Weights of a small sound classifier.
Model: 6.99M parameters, mfcc input, norm layernorm_no_bias, num experts 16, width 320.
Data: trained on acted Russian speech (Dusha), 26041 training examples, 48.7 epochs.
Rows from block 3 of a small sound classifier, named by matrix and row number. Rows with one number within an expert belong to one neuron, the router's apart. Each number is 128 + 24 x the weight over its row's rms, rounded and kept within 0 to 255. All counts start at 0. Numbers have three digits each.
Before each expert's rows are labels from the 100 clips, of 14976, where the router gives the expert most weight on average: "responds to" is what is common among them. Only what is clearly more common there than usual is listed. The data: acted Russian speech (Dusha). In brackets: how many of the 100.
# router: router (model.blocks.3.mlp.router.weight, 16x320, trained with AdamW), inputs 0-159
# gate: expert gate (model.blocks.3.mlp.gate, 16x80x320), inputs 0-159
# up: expert up (model.blocks.3.mlp.up, 16x80x320), inputs 0-159
# down: expert down (model.blocks.3.mlp.down, 16x320x80, transposed), outputs 0-159

# expert 3
responds to: emotion: positive (55)
router.3:132168143153112076159108131172149181096134159134169126165135163134067101117143132144139137120160138140167166135120083082123146105135094154060105114159122104136124128123150125131069108132131165126135120139136122126112144126115106142065102077124143113176126114127116199125153127121134106077088120163142182092101106144124130144128154152127136143138117061156114133120122119149120162145050109147145184165091111139129146136166156169143103106135172148129128111123148106120093088114155138
gate.0:066154125084117131137147173128144093109164050128103096141083138170141166079126120125107120118143131110139101099160144184160151102130173108104137089143146122163141158114137134085135138150116158127115116112105125085127153106106160126084101152105123082130148119149091120142122125098157147143111107162106098111099143157131112138164145130116140125114103163166128152158125113125153147136133129155165134139098094156139094111121127117130111078109134134159142109089105115110128124142096110
up.0:175125129191112125151162120138115126190120092128103153061125127096139120134123135136150124141147112117107131133112095132167109158160128149127085165085125136152122134132128153157161123152118122133127142131167094186102108100126062119115126118132138156131119107143158128108146127159145138105138118091112134151126090173127122127083142128098104143147125132112126113117115130149169098139106100091155108107114156126102117087111119134134141132134110099156122136073115132100107137161122105
down.0:154088090091119119153120156106078177087170181087119121112169104133093142156133138110152133169118145131159168106078147139159138139156107113133172122132127122136142149104116162127125066117116121119131097133124108078125134137121099162154152146059122132139130108102131100134143131106101132160125118150109157147144142108105109147104106174107158142122133151131156154148111124119163145118105151145144118119147123129122140120137118175128079136111131117151160140149167121151147182080137154
gate.1:110106132137152090091106121147128147091074142132112154137129143112140105125103126126144103169118140115123149125121137164087109154135132147130116119150097127070104092147144117092142133140154115153158121131164136115127137136129177124113138118175135094119115119095135121143130094158152107098102128142157108163110126077140138191139111126110135139132129120116145137126121120132104160134133126157150146094104126167111123125096141133128057102093125107157121129083132108179059157126124128
up.1:132135133149144166138176152140166123082087130142131131121122110126114115132162091094139104109125142133150115095107134140119123118097142138131125121124113155090149173125147133078092120129131124126113128120154131142130157140123126137120101076164110115117120137086125093123140130117126112079099129139221054099127140095128100143118131130090146148122139106162119141122199120172147120170127133153108146134116116146158100113118097108118097111145119133140127121195151126167083136141130120
down.1:150156140121128133143127097154078154128144101155131121183131104129167143167137086102111111165133138128140088136103129179093159170135163105126116130140113114149098098125115123105155095149154121131137142148177090130098151119128105125085132143113148179136095143159113122134142094086185136153138125105090132159189166104135148165125125119114163111138156089149092128140104133128108154106166052123157153094129132110197123098096119132133126127108122159112100126127134085130144096123141118
gate.2:132131127133131162146160174107150149089129141121116148159130123127127126109131103119137145135151121117102108121128136094146111148127141156138149131126153133107124115120116153124155117132123156136061138151110159145115140142090122129092157057146132070171124099128136137111125093097099145166129126092098106089137173128114144088170126118131116108103078137161124128114090128095147156150115097147160129156106136139123101130127089101110083109114107117127172124174155123172089150112095110
up.2:177152125128132071092184153130124048102105158133122143134148109123119121089124131139117136065111145141141123147163137121120108168135093136125132174136183144123116123139123096146116141126110129117103124136156096156127139112107143113143138156107124124080128117129124121151077102205132113122160132163133147130145135094107126170118125124137101123091143089144138077131156134122072148146117117106115144135120108116113138130154141130161112109117111150118155141098101152188120127117129092
down.2:164125136142104141127115165148129152148145143082135115106172105103124143160143162107143143127141135147123134147154122145157166143113077107104175132155120149179130124111152110109156137132130135178148179141154172113134142152127138152111143097107131150150142125085096132127128134175116132134174150135193160132183131120108115139134111128130159126131131157147111138131119093114122165123120150119138144102187092110144115205130160159126152094157143146131138115147123159111152097153135145
gate.3:138131146084130172136154158168154132096148146103119107069135139128134089135100123124144130104126110118130144101137145162151107157142147129121143173146153092152152157144100130114112120141122111114143126129176118128117120096132166140133120110104139128088134140115162111098177103119146134146127107157123115141097123105152128096109152125141107180166117113126134124140167120103181139125122090138105121126106115131156112159129103127140152100129129114079160133134156153153159143116106149
up.3:124178162115133177133130166181147136126146132111128127101109124137056096120148128135151122146115118113151144111165157148150142125134145156106150134145161092135150138101117123130097136106127124123122161153107096158131133126105154143152135117121128102101122147136143091118132108113124148127112101163099126131083133133136115117119138125130100173104137082107085109159142126136151164113144100130169170091131114113122112149097108126080142092135102121091119140137144154157119185099121124
down.3:134112097132125125115130158147132096114112143114097123131098175092096121161145131128121170142112137107136178135182137135148136151149164112089182107124197112147126137163164150150128126140134131134180133106151111174125097134138089140115127147148114148148124112159159144115128108178141120106127136110082140168174124122122104104119167153124128140130150145106126107129141132156107083134159125120120143130138139128100119109173125139134114123096127108175096170131133160127139098104156154
gate.4:110124137114156067115077163099139169114141100131127145154130139159105128140097162159125121144098141121119098160144132113100085140136121129119122069137139122145181093123131139113099112160148152128096107148166166097110162132152136120138124154102136129167129121129117142131138129130108147128147142185160162086152103127129127120133154131172095108088105111203121127101113133097030137092108125147109090142080131115155139157129081154162110129147133105150106138091153118191135089114111102
up.4:173143124099154105169088119127113098142142124130137097181130098151088152155119134105155132159085108110150099144147171121121168135152123146098094197133194139134162120121135152107110118101122093130125124130120100164147119142095148167142121175073127142120128133144147118143124133136119163146185127081137099111129128161106135131141116122100108128135144117133116083089139103087148182149144125125120133141109093127143146126101070079119072122134143161155110129136146105116151140089141102
down.4:135150120082147116144131135087149130095142157182085115138121162123185086130129132117111123144141128129106116140190133126131131132132108109178156106132141129116160108117127136091122126139149135119125170108145159143107118099085108102133102156103111155144108134078059125108106126151112126139179107146140109105107137118117101145117122096143124113160106151119157139095125164096127120109195105122150140144075083154144141128141116132119119146131119096149107112086089112138117163100148147
gate.5:117120129125144120141117108163141149139162111152123120088091067128160105150123118103114155089144125126109147163130146130110101086120140136136125119148132118128145088128125147139092123127095145156127101117127142152143121103099141100113123170134117143115130125103065127101107136132139078152142131142128147111149129151141138121105148135172110153120118168125125131113139130116123087086083168125131186108049146153126164113144153109118145124127162139134139131181157158083157124145129073
up.5:162137127157161168138125114168132114138162112129095121107106111170149084146116131103132139049143129135112126145127159123117111107134117147144107113134143115098139062125139134122085128117110119134115124132118116144116126117131161101136148122116106131100125128126093135108125133152152086119113157134116137049114102130151115156083133137143132135096136186111098114130133109127128114116084166112168166113079136120141133145146119142137158150129145165123148127136148160105134098136129078
down.5:089105108173160101129108101121112063147142107122087131124104143142063119102149126097164131132074091112145129135156119131111142168169099093148114125122165113138155138124122149130099141139112126132108136172179150073135130120129138104156123123107114104100123138094145124132147122112173110088136094113120127144061149162155139112119159154089119126161107144139128145106120156129136124088128141094099132150146156142108143146112104119126123115176121107145147111129097127130151126133143117
gate.6:077101137120157133118116106129141188088111142142129149134089148105081137061145100119087137129134117110149096108129137102114142145114127108097118145086100126098156122114133133127147119106138123132140115150112112114126112165186096114126165151131129105148129143140146131107122094111113179100092143084096162155118122137141135151150125130113139095197132145097151193128106124113114123117136152138166136134126099087072138164133234144091121115130154110125120127120130100127134142135144124
up.6:159115112099093073175060102122113112206163154117130167143168164132136151209140134138122131124119135144126150120152112156136152129152136130205110115147153170106164069140123079125147127120084131121112122137149096107160133098158128143122117118170135123115135137137117122160118120131162111085111129140155133158107151092112141146118111134131120108153126117153100088128151116133111138113147097122124134098119110145148134128133124124168135130148118162146129122113125152097123135131087090
down.6:158130118119144095104132093110132097121115200090094137120116154129101137117107151091130129116131172125131162127153117095126134130125169147101142136124106104144160169109122128155164143137117126141140191127149110146122130124124127072122152125108084114130134154134140151161151137099117119096133141128115113096139130101113117175122126124096137105133141191131090125148122121138141118105130175129112100108132150120132152133133146099114103112146143132178133109138146155143149140159124149
gate.7:149142133087141120150144144116108105091170142107167135174142139158064128126149151165144114077161135096111124184123087110137109178131104129079115105116103122103120129118130131150078147160114128133125132184163130120137127159105146092086115173150138129119139136128126118116125103119112069148138114108134154130127108175142134117142132129124133096121108178120067156158132117154133131161114123154142146137144134113103107166123114176145121089133121130090100116152117126139156124100098118
up.7:144133129123151090138111131128130093155163110150141114138092133109106125159128125121113156133134124088123143176140108134118145137146094112115177135106114138118149107124133133146134111145095108128141103147150110104138126105100151135101123185133138106160134140173098149122098132125132118135203129116139090191147116123153129085101123139104113108106109168155133132141129120146146142178117140078138156147163134103088137137150128132114142097136122117120073122116122114096114116111095108
down.7:124107169091092155147146115132126142099143098145084121164132133086133134112127109093097126119141114125163070140178146150092127131114116135140074131140061170125143111151138114113131124142116137142146116133146113151138133110121193127142115158122126104136136123143097137090148134124175085110177116141179141162097113144117141156118138076202131139131146175168143118097121127132112127118172124139045126169131111097119122150119119105110155132044130114098123152101092118120092156132129109
gate.8:151165148148131121130113172130128116129102100154146126072147136140094124114115151122145088168094122135153130120119119152115145133145146124091117181155175137117140080113122125092117121113146117142123131103049149141131131155113181127157138150172128102119123082131134155168152159134151064142124149166154111127118145116130138107124128121146139133089104131089173124119097112135124109046139118156115187136115145102115160134107076133124149130158121075148124144134103092107134112118153153
up.8:093086121077164188135161130162129104126163163105115115191100141096130126137151092102140158110157114121125122138164133078155135072117114120120149102143090078093127186138123136148125121158144115118112117117197112129119140126117125108095124146095124176120147171131124120107062113139135142151163099082141121103119113147121140135135100120126112111154148110168062108108151156151165118181112156155119104116129102133108083137143155149159107148114133175099117096131125147083116137119115115
down.8:139169103101193131141128126112144096146097099098151136116110157167171121147128103156163148175097119125155128099157171169147154152089124148145134104100131160098124081113155127142100130101121119131159117141113154095159135126144131155075158104096152113146105142134185132131105115141095139113137086129163133136135180118141112130113171129132134145134136177096157132129135164121145112158110131096151130145192141158131138148113121127120119096141154146114110138154114139127139105133189127

# expert 1
responds to: emotion: angry (49)
router.1:118167091116137114122126127126114124166144091125096094084106122097146132130097172151145122090132123131118138143118105143151132159118106111140139168126136094148118130088114132130098115099119139111198104108163100143116181118124163151121123150107127138131145160142109111136123137125145140175120124148086101138117113094105118150127134155143098132114149139122132109135153103127080170113131136145121119153124107164091140151118150126119152162141101139153120079097143131096114105106117163
gate.0:155061123108146145133094118076115099130159095102089071101153112115131120182127109148098174163133137112137113124114155091122100117100115145100148171129108119133142164094116122149139147142136124136112117103158182143146115132132208113159143102146154116121124146146168080114089117084121154142084117098087104112136137112114125150107121140092174141083169139106161109109120153127111168100153146118128137090144103097110112130117117131149156137125114121185156155133107201132131129142148146
up.0:128101123148123144134138098109133150146086089124131084139144143074131132148148109146120124166121149131122113118132163120146121149122104122189149140126131131142137098107115144122141129161113109141092125072100175175109136152132149094116079123175139140130125143094127121136129101124187115163156126141117173133114100135102148157105108124135126114099138120129140147157146155125163100114143137104104145102120159155047126102138130147115157098145136144147227144116122128160153153152113127
down.0:123089139134109096120136106105128111146119108120114121137121136132163114116162112153150172115146133126102145136119107104125119155109119131106128109123163156128151188115124090140122147126127121144129149118114131141146157181091110099106162106118142143133121120116162112130137115130126103117109149133136137162110144101131135100129135119107077108138123153118140111140146111132121105139174135101166117164124090193141132123146119118118150047135137115079072123139160135149169150160098153
gate.1:180137128150132136116070123116142133129161157137077114125122139144132166119102140149142164199147122144121123131148075128111126134114075137140150108090103153178124102137127099131115127130135150142146122124141132151126129137149116101130110125144142120135126123113143119126113113170142127102147139112169133117158106090107133142102129130152152058085123109092096125118164122108104092119124114097122157162100125142120148129169103115168161123130144133100126122144118158128190139140131166
up.1:158150136153095075113165127112168111143142132148173157132143130148108112123139115126097102107167150092154150150158135108126121111118114156110120148177150080071120140138114130095102143108142136134089121178140103147150104137115183141153134118134131161121117115170115146161119178113134095106121125157075141117077141116133144102154135134114132151155146127140120134141134123095137152162071181186138145110074150102128134142153138112159086176141145124142135153112158127123143153113130129
down.1:126075152123196113151141148118159128135172144129160127125104110121130117100118141150142136131164128134130129143089127068120144121119119138109130127148102083125149106155099157097112114187131118149092107136169113094114145191133134117092133092102096186132105145127093131124112148154105135136146110134127092134144102163138145106146149138108105141140144228111090152118114128141129154150133128106130155109128139119130123156113131146126154137136128120150111142130133156136134171139126151
gate.2:144144125120137097143171147103137177166126083110145113151091182077159116116132141110149108151131120164119122110096101156117193103148138125069142172100144113085143178138120112079132136135128111148152127111128123187122125102117132156115148089100130154093136121109112108117117139109104122121104120160114158138124135112149149109112096133136146057132185113112122111119165096144094148124138136163159077128087133169101106133092138121152143171135097115122117141154132172081108125171140152
up.2:138117129151143157124142171153132179134115101139156159111154092092132117127137138146117138135071129144131135113138109158139138156080151128150095134129094131136149152147096135146108107134118125129134130069112114116117135129158139110109098141090120114143117126170111118109130135142138143153132112140149130056104156133122137098116134136157155180135096130118107117151107118155194106159120107106101117096114129125142112138112119122112093167134125179097119127113137143074144130110130085
down.2:139179129154086159119117104130137116186126098162146143156127159143167118141141104125082115117142145118108145127126139125137187161146103109120174126116130138109144167147078143134082132110129140142115136131114165123159136135109139114180097144129136150107107113114145128119093146148103151170075119136156123144108097139108113102145089104100128160121149135123107131136139117132147161142144137138119157117116097164138124094150135102120153157075138114105149137106101142154122128153099069
gate.3:070140100091119125109170176104147122128163081099102150100155089147072177117122121124146130179196100135093134126111128153123145164107094145054109105121148151082107123119117111155124120126118129139113090130085124072141117132113132118136119122132137132121135129137107141086146121113155118158088120148132205151181108127141128107155143123149152145125123143130134107158151144091157088143073128158094125129085141137099162156138118132116102118150180080106123145094119147153115132152102086
up.3:170114146149144125138065120154111107157077175146165129188106134123133083180149141159111125112043159102142122170123116092117126148153152129144148129151095120136124152141116115071118108123126131098154175148150141199144120127118140133127123123093135129138118105124160132116129149143102148090127121139150101123050120127117122142111123132114117129099126085107126130089115125152136153115185147093182133095123116121143084134143154105110130120087109139138155110159143134135137127131170130
down.3:135107201147134117153137107140136124110153092108147131162110131103148134107124096123151125108144136125096172151174136130105146164060148130164104166079072145159119145106140146151161126123159135112104106138087120121144150115118101120112163146139189076104123136092117147160132140097137132119139141132130113112136119139111132114130151118140079131144110134110108128113110128093117142138180085129094108150123156105148146176137094154142102098172142104122124110128163133154121154127128104
gate.4:139096115139128061118140148078085150143171119113186141134111127093137142141124118104123130093114116150128149074096140120103152173114082125147120079114117125150122124122138153154122100133123083088108116113128097138155133128135084123163137177097135127180120136099111143115144123109166134142075114083132127104105140139142141096098125119132158148110168108110151146133162114116142134095159100117134125110120142108129100124104215137147166111141177173133155096100153106084131157122121133
up.4:163166108172118099094108137113096126156162163098161141138128127089117147100089145128122131111100112160141122086110137094129103150106101095140099112092139101150131099102125177125103099123107126112118086109141097089151094117125118096122140099115144147151124123143133167138118175141124125140085129159127139168117140108133168141140112123142140157103123101106152117157095175126138086117126125052107133096132160129103104099144137126149178129155147177114123125114146146135158149151131106
down.4:139174178147162159112132160124133138189133095091116134110136149121140108100145102119106130116158138107106157133144182116116111111144104138118146133171125126151108156121113116130082084088110136084138102129120117141146163092124094140178104146098115155126163121149090146152091148147138100110154149143168114114149124117141126136135140105116109126126135138110123093133138118147116116101128145137160122138167104112156114176082144169122161078109107087148111120142070188120147108100152141
gate.5:136134121134145173142147139125107144148115085121139140100137099137142067176093125117127095123093140140139148131129108151146101112173113127098127160142138150134093148133139081136134111131133132130119122140163121101156112116148161130135148098112121164156139124128128139112165126095114140110112103081152095133126134131102112129165100130097167087140086102139096124115119134089141139128134109163149175166126102098121119118117128098119145133140152120136199129122155077123103118087154140
up.5:130123125128158165142130137158138105145062127102139115100147095139121107142094139143125141118123165121116108172187098171129149157136167130104068156137143129118093105109159110122109133111129106149113118144163141099134131118115193127109102171114143119122120120126101155106112109119121134097101115131164134126109086129127107111126131142104132106171137082118092157164160158135119145163120133158144117133112112086078101107099152140115102145121130172156109103102143156101148142097142132
down.5:094160130112156118137135112153145132174116160107179109095141176146156098129159106125136109130132150120126119109133099132119155142107123118127156124138109124148106096171126123141137111092108117120094128160131135116122147108143123164105134155116180122138137151121164113136132145146098119130132148105085126134092141113108147154124132124091168150122153132143096124113149153152136136107097148131129134127100110108083161148141109137143129234105136180129120146124121102112108192088155166
gate.6:133102122126134088101104134109163123099131164127129112145155134165136166098120127148118103070130130122169150095117117157139058064094083105132123108156099109092067152108144100130127130151148120110135139095124139148166126134136165133170126101121121154120140142087180117129087098173154123124146119086161110121202112175146135100123139135156143157086126083139160103122120113139131124144155125154097126116211130126099117153094079142107136097122118142126144148152124157126160171094130175
up.6:108104128090152107114083117110149155085122169095110109157122089081123119164097126129156114099136126145145154113083110122114144074119154135110142105134138133121120162104137137148101123124124116104112117127093172147126125127146110117151060135080147170140113146105117120133137149130124087131163140120153146153134145145124142135179151136163112132095095114126104108140101132142169124105102124148066113155154140140138151139112086138125153136148101115110127160145082116129161111135136144
down.6:183156106038118122101140159130133102129117134107137138082119124160081149166111149123157112118082084137170154133137114119074138127088119119128122140115107129117153121117136131125153118125134119158146142129090118095188134105124115163124164136093096105100118128135120123106121155100095135116155115157189142144072129141153115073119131156158108123146138054130128136132143190090127109143111100153131127125092120134123109168155122124129185145160152141139144117154129125086109096119109141
gate.7:140098141124143200118159162131128135145114091119154136124139118089141123147092148162166107189093159108135133136128160119112158115135119139151135136137116108165129130134150161122139152148139117126136099176104096079118137107150099135135130153149134139127128105131152172121092136150157172129151161125110040130135145141121139100112152130126073132116117147137169126161089118093132162135121123109132111115136117130163122147133158122119104134135133132139119124107151141108144108134136096
up.7:076117143101121122129120136110087101109117107123121139103148105056131147172146159136080127053160149120124109080116130124159144136179077119126136154114136154165135143142097140165169138131107115138137191165117145139119145149109139096151100125126145126114131106123108170114051130086083155119148139148153156139119144098120134138123160127131128154119122131101146117073081125142116164134141114130139115137105139143113118106134110158146114174132135120133055130112105114143147129075136128
down.7:115134134137143151083124108136120106106190096097155148102140146142085124102198105110108144134142173111143118116149110174168130136147109111146073149118067137145163159098091110094130138132114122138140140091148159140140113140123145108153134053122121129115149128128114132125165136133168101119165113138111127134135147104130122088138172133108091123136138112153108114107158132132103122154145103132101133140094125084134136128154147119123119151120127071190115112113098159117087087135159132
gate.8:110179135124108121131104138094124130167103112139118139137146085151127156135136177159124116093152090121089121159143148119123118160071129145150118116146144142127103127168116152088137135105148082137140101112163153151118166145104123146139078131113119145136120118144132145148149092136123115148148100109124121197105108071098113114130158134121097075121136097153143112098133112135180108113109154150120157201120142109151130114139086174139097118135101117120112135072132103153126137135140164
up.8:095179129141129136104156116120139142196115111133136133098160083118157151123137165143125121158137100121135161132135157116134119160133115124166135126132123143094139120170126160073115120134128120138136147112217136118086143126074176160142107120079126141138115112143140171140124100174131129136104114118078126184112113144121160113113158128155092065125114123107129140110139154122129106116142173127081154141146150106099132096125096152173112107142120128110120116079127099151142119161113128
down.8:164126130129197143168114111115124140118146113111141106143145113120141166178097136180121117148166160130102120147100136159139189120139140130153106131119149130151130105109134148140097124134091112138120130105173119170071109149140142177109124163149106109141116093119139143115116117112119119139111125102157127146145140167118112187132145123145154132127127129101105094126147101160128099144066085127131134140112195127179144094156124164117122184119141159112124155159137117105136099082128112

# expert 15
responds to: emotion: angry (75)
router.15:100142103123100140120127137148139174093143131119190139124142130144133158167149158148136157166114151115123113137153126163166095160098119119159093113116142145131126079114130154150106123142131105120099138113104070173129097088106102152158124132128105088133127115129122092111123118098129099145083117125144144082135127161136158090161097128143125142118101136131131150136173132118160115106197117139115115121115119121136156122137118126143097159112147140098101172104104166157133141110141099
gate.0:110147148153139112114130088129112130103165109170136134094101137132173115132113144155123105146103104143104170110180168118107103111112120132112119170131124113119160108137116119128118123137102132129153146135113100170126118093105181107138139122133145133144136149142120121136072184153153138164137147110147099117103163142130163104094147123094140158054087117123161109143102131140157098147169164119166159158078119115067119113147181110165154173114102125130132140133152113124129121175153123
up.0:168127128176085080139145066111124107104133115166110118127136118119124147136095143175102144145139105137132159083190172082123139096150135105162128120147125135147124116144124118115116142127106144112147101144100150175115108101106170142124125116140138127181138136139116108138101172146102148175139137136125105138063101129118178134075133133122126136102101152114171128122117128145118119117161139148103122147169093148053141103164105103180114179122095118132118163089129095104119086153129136
down.0:105171149193126098115127124132113145137161164150122144123101123126137134099149132109107097177124189121181122126112130139113071131170144093117137141103120131118106096109085097167118162123110138135144128190162097118153158155139146148132096115130161168127121115138134138127105081162130099145108134150127117154116149151107125120134101148095083111091145090107123102119140121147122138141159161137105124131101128114118147187132137160133153162107098129182149103145075123136158125145109114
gate.1:136089123088115150130104100145151148140106150136113095144147157108136129087105102127111161162111111148157149107140106151123124138154166111097106134143115124131102153156099122101121201136136123130101172155103091155131187139092133168117123110148123156097129144146106102132097177147132171112158080136166132135140127123162167162100110132128122085116145136133121129123105095113144121142134155097148109090131103115151110107130070152116134130108142120130182114162158120169107123162158106
up.1:122097115101118171123100113167132139119100146127105123170139130080110133123076130141122096145147156153199123130164123125094132142144183108099130163132148126116123154143116126117104202169135118130122194134077092141140158150111168127130112113181127133091134119091132080108124171127147181127128113122148143120144143119142139175076119132101145082088144117085152104147108110099122100131152120116141110084111105125131142111109101138133127125118115087121152156160144144159129123155170153
down.1:121118113156083142099124119117134165104122077121146106121133108127166142143133135143129083145188112134116128136139142131142145161098159112108101132112118147158133104068143119138148094144142128136123105153131099091137117173087141128158105126139164139110149112113141114114146112159129121124164163106069157121146120132155118145110153129154131110125154125111124142135159144114148101141120142126107098103143105121127143113201127157139105102150129126148173113108109108146134157168156132
gate.2:131097121129124089119082118146093179112203198146144136121142108078121110145130106075120117100145119095150151100096151092138124139109145138169129103101111147152136156136138126140121137116128110141127103146147159158143129128107090180138092154140122124106135158149110129181121168125102133182146132109161151092151134120116138134106139125098101141127083126099146156139140121124140105127166174111101107100128105110146149132123048089146149120149150167129102121137111142076109155157145111
up.2:159124150092168129096153099147142097119099097116137136102107142148175148144175112129117121172097140162116117162158143171129144133107113143147147146152110100113121138118112144100120092145107098122115117103106084141107142112098195097143108098140115138141129101105146098100113102149140151122097138084097098189130102129133113127124112129149152125065126131180094106122122113141184148160110131144172165147143137152134143144117187127118135131127107128133117133121161142167123109118083134
down.2:146123122070152081104132132102141138133132109124136126164131107086109057117119150106143124110110133124122119134143068110146121150148134135141131142109125116104149120143137107142131148137137125123104109138122163083118168163118092142072095136119150088118125139049082131132135166069123125133151170153062155190157138096146134103121069096170128147153134117118142134108135136125114120186169101149151102154092120117119140088139130148127147108164131130118150134137107132163112089133105158
gate.3:115108125182148142107123123111131151143108129155135113205101128133106121088109144141120158143130126113126086132135134129127136099097117134122054133114128141161158101119120107129107119130117147144081107053122114174088121140086171133115159086115119147104125160124116115111130114140132111148130103188120154111156139112135125101077103115092104102152142126093125139126167135102133117129201127106123071131074116121125127158113146144143097162123180156105109105117119094101127162122122105
up.3:170104127100122046135111137126114117087126138146135128205119153124084138095136133161158197156198126108138115138137129114142123157116155095145100134109113110112125088110121145144069151106167138110136133129137162122119155144144138156117136089133125105147122144098167157113199121114164156072143132162147117157119139111147122153147122132123150127167129115175148117137151140118118098155068125118097099168092078132133135132142160148054085143129167169123165131127131096117147132114116118
down.3:120219118120122116134128117127120102154130111175098133093143146154150105137101121119126160126140097120130092149143134171121111150107133139120116123163105128152118105100119087113146109139136117153102152111142139118154112133090146174120110163162163115119123145084088132125125158170159163140137160146161095161128128111113140156128122120158046124156155152112121124116124150110126114134155096125185132136109123177165109103112133129147123165141130150121117133132103136147118112146126145
gate.4:107097116127074122109123109145130125108097116093145099147101138071139173209119154133108146138151124130131139107139117161154104128098097126142132170130168138168113151125140122135141127152140126116109130111095159129131147124130074121132107132143126117129130128123154156108098087131087118102125138169161136110129173135170113153086139133125098107099142141109119149101073146134161134110149100138134108133124120070060128120118149098155138151133072190121136131146162134163184124140123121
up.4:134124125183135133135125141118111100143126115144120152164154118170102116108171135104134108057105140151116143145109198161097110146173145130121144048107096138123159144110123141110116117113104123139109087158180116190122118144102142118147135150112155154107129138111103118125105159146156140145050137142134136094143090152136124148103120124113121111110134119110083133147149082155150162105155162085124148109125110151083130080169118125158157108116146133154139153127098105135129109124115119
down.4:099109121135164134101115136101133193142095149127118128132128188152205113133192112160107148144167133116095145141145118099128132141091132104170129143128140120147166171144111134119110133140142116119130162098124130079144171147124106123151135106109124123135139140117118134158121138060170109128108155124111133090159119089136135095135096125108082112126102176114087069154145129143122103135172114095102123155126141131147113124098104174135130100146175161098122165133161139106205144133115127
gate.5:105099138112175111160118139141140151139161085087146094132101129113133083128138144178162148153116107130132151139052130095109156103124148137105101076134095096121131122126138113124121131123136132134107143178117130117126139121147137074146153088125112150111127165111152110159159166161130152159110155160093154144090159115180137071126130126142134126100123132140106129164152098114129163139104101130186105134096127135139112161110100140122097138141082091145173111156153102102122123137137127
up.5:158125124096135148112128144156118169131143116169139129118120119094126117137116116142105156087167122133107166113082090159098108165127113136139097140106110119130149160121146123109122114124123144140103162114137142120109165138115110081160151062120139141145113185131154089123146171146125145141093156175118131118078163122160095161126138123124111140110154152104118104164144110112085134087124095144147124111113074126104125117137080113099105164128118172124151154154159125123124108143139108
down.5:062116135116133170116130126092149062107108111174118137106105076165132123130148135145126119090103117132093145141125146149146112109079154116132116117127095112122129191135142142115099098157139136131152132134126119109125150141127111096084142095113160106133151132124090108147163100122145092134128109139068133142108118124130123163120165122144135134152099126129126105098109146142111131151137140111147169136083124131128122070133130133146133149129141123102079133120136072107082116130109136
gate.6:144115151109131143153175133138153178109125130111150100126137184131089121158112134130155105122146128148138128108136118100145179138110102156153108086166108079081162103124155126140138119095109147123130133135131098130118126121140115157138101144136134107102124091133149154133165118150144096128151144091147125095085128130118140134140150127128102176138129092136141120113137111132131123183117134146167132136122130128141118105120097122096155099146138118113122106140123123083175162109109140
up.6:174116110102122105154105176148110149126101149129122154171156143170134153091145099111112083180131114128108088072136115121112105128125130126162106084149109141127129139136124161121117137103097157131074143045113155145121127142206092131132135108121134103133130126132172111130163130115136129117116130108151147133173151147130133132156124120149131098165113111133118127124130129112081143135172163153113122103171117118118145162106110118142171109115146180141168151090117097096112142125124088
down.6:144176134042111128128137128094129127118138122125133126159127150115119189105164091126110138129111168128151140138149147126130117162070135119157074140152129143135109108146145129125142221139148122147123158110064146103126138113146127135125091151134102153113124131120152153114138084187165136141130134163101131098102145111108132130131101138115163111123131139134127138107122094126141117118136109109095110100123093157159152123106116110128110161155129173118164096104148140121114146101101092
gate.7:110125118141109133125157128122151113111159140123121129125118122091132141159166108111094203164189117119152072161116112148145132143135142146147115108123127102188164102136141152154151114103127150115148153128168094141142136112137157125117122164093143093085120141140158097142091099106159101138149112099164146154086120133119096096136106129179121130148169136094148131131141091143103095162123143134117129168137107153090141123135156135098121140145117146107105111138136110102122096145122126
up.7:084133141181111146093169195123107103110149127150110157127121117057109109105158110107117116113092144132136062136130116132144137134116131110119147087102144117148120106124137108147122085133158127126190162095153144144134167149155092134145143136124113134147127137114130107132188126155129116154174120136150148106109138135127201188123135136136128117095135115105144122154145095128132201088122096156113090147111123132157164139163144094122156117145148123112163126114138104162107118153125106
down.7:103105117136137104126120090157109099128142090155088153135145126139144131121124145147148121129103157128119135125093123113100130077163106115165137151090083119111132171148114129118153080098131125124150076120120147170160146078145115143115096137100148123117125148110118146111132119112114171145128131136196151131173115119122128094125185085128162140091133141124156143147163153109124130092147157143127139146165162129122124082176129109124118189111115141120108106150132133152127126046131160
gate.8:110151140146152130104104128097104135160154070118152109113146158181129133125117111155130111122149106131109090164105164118092109080113072145138149132133133153122130109132127086115142152128153113110104126114128111094111156133132112090151140177129129147125118092155143161115129076153181163107157148164139134109127123142126140163082131125138108164152154107121146114127127164098131154085152102085108123118131140153156118120136115096104120155132129128158163126143129117114132130126102128
up.8:158148100119128110138174119150129081101124193146116132122126140084115154105129151097138122157112126107142146132152085127134133124133162112104123193129143096119136173132146192135123133130130128134117141137069153169096099116105115172105126112112128146140117149089117135157114151114086125127126103095143120125120087079121109119154129133118178094127113138151101140132129121165123108119129090143115136127139099119122129146129096169133129082123129126098114114112157140132131114115154137
down.8:115138077079117112108133113129150087153144147126158114116148134144152122155181144166150159138129099118131128159218140139139114135129094141119089107141126116117135165123160204107160131123095141075132071158140131113089098110121136156094113152111080109134106129099106137113146120174154083104124110104159133146126130113146146127137173124075117123099136183162171105147142107104129112140157093154109087120126149097137154097141139159141107140111127117161112125127139125139131123140109167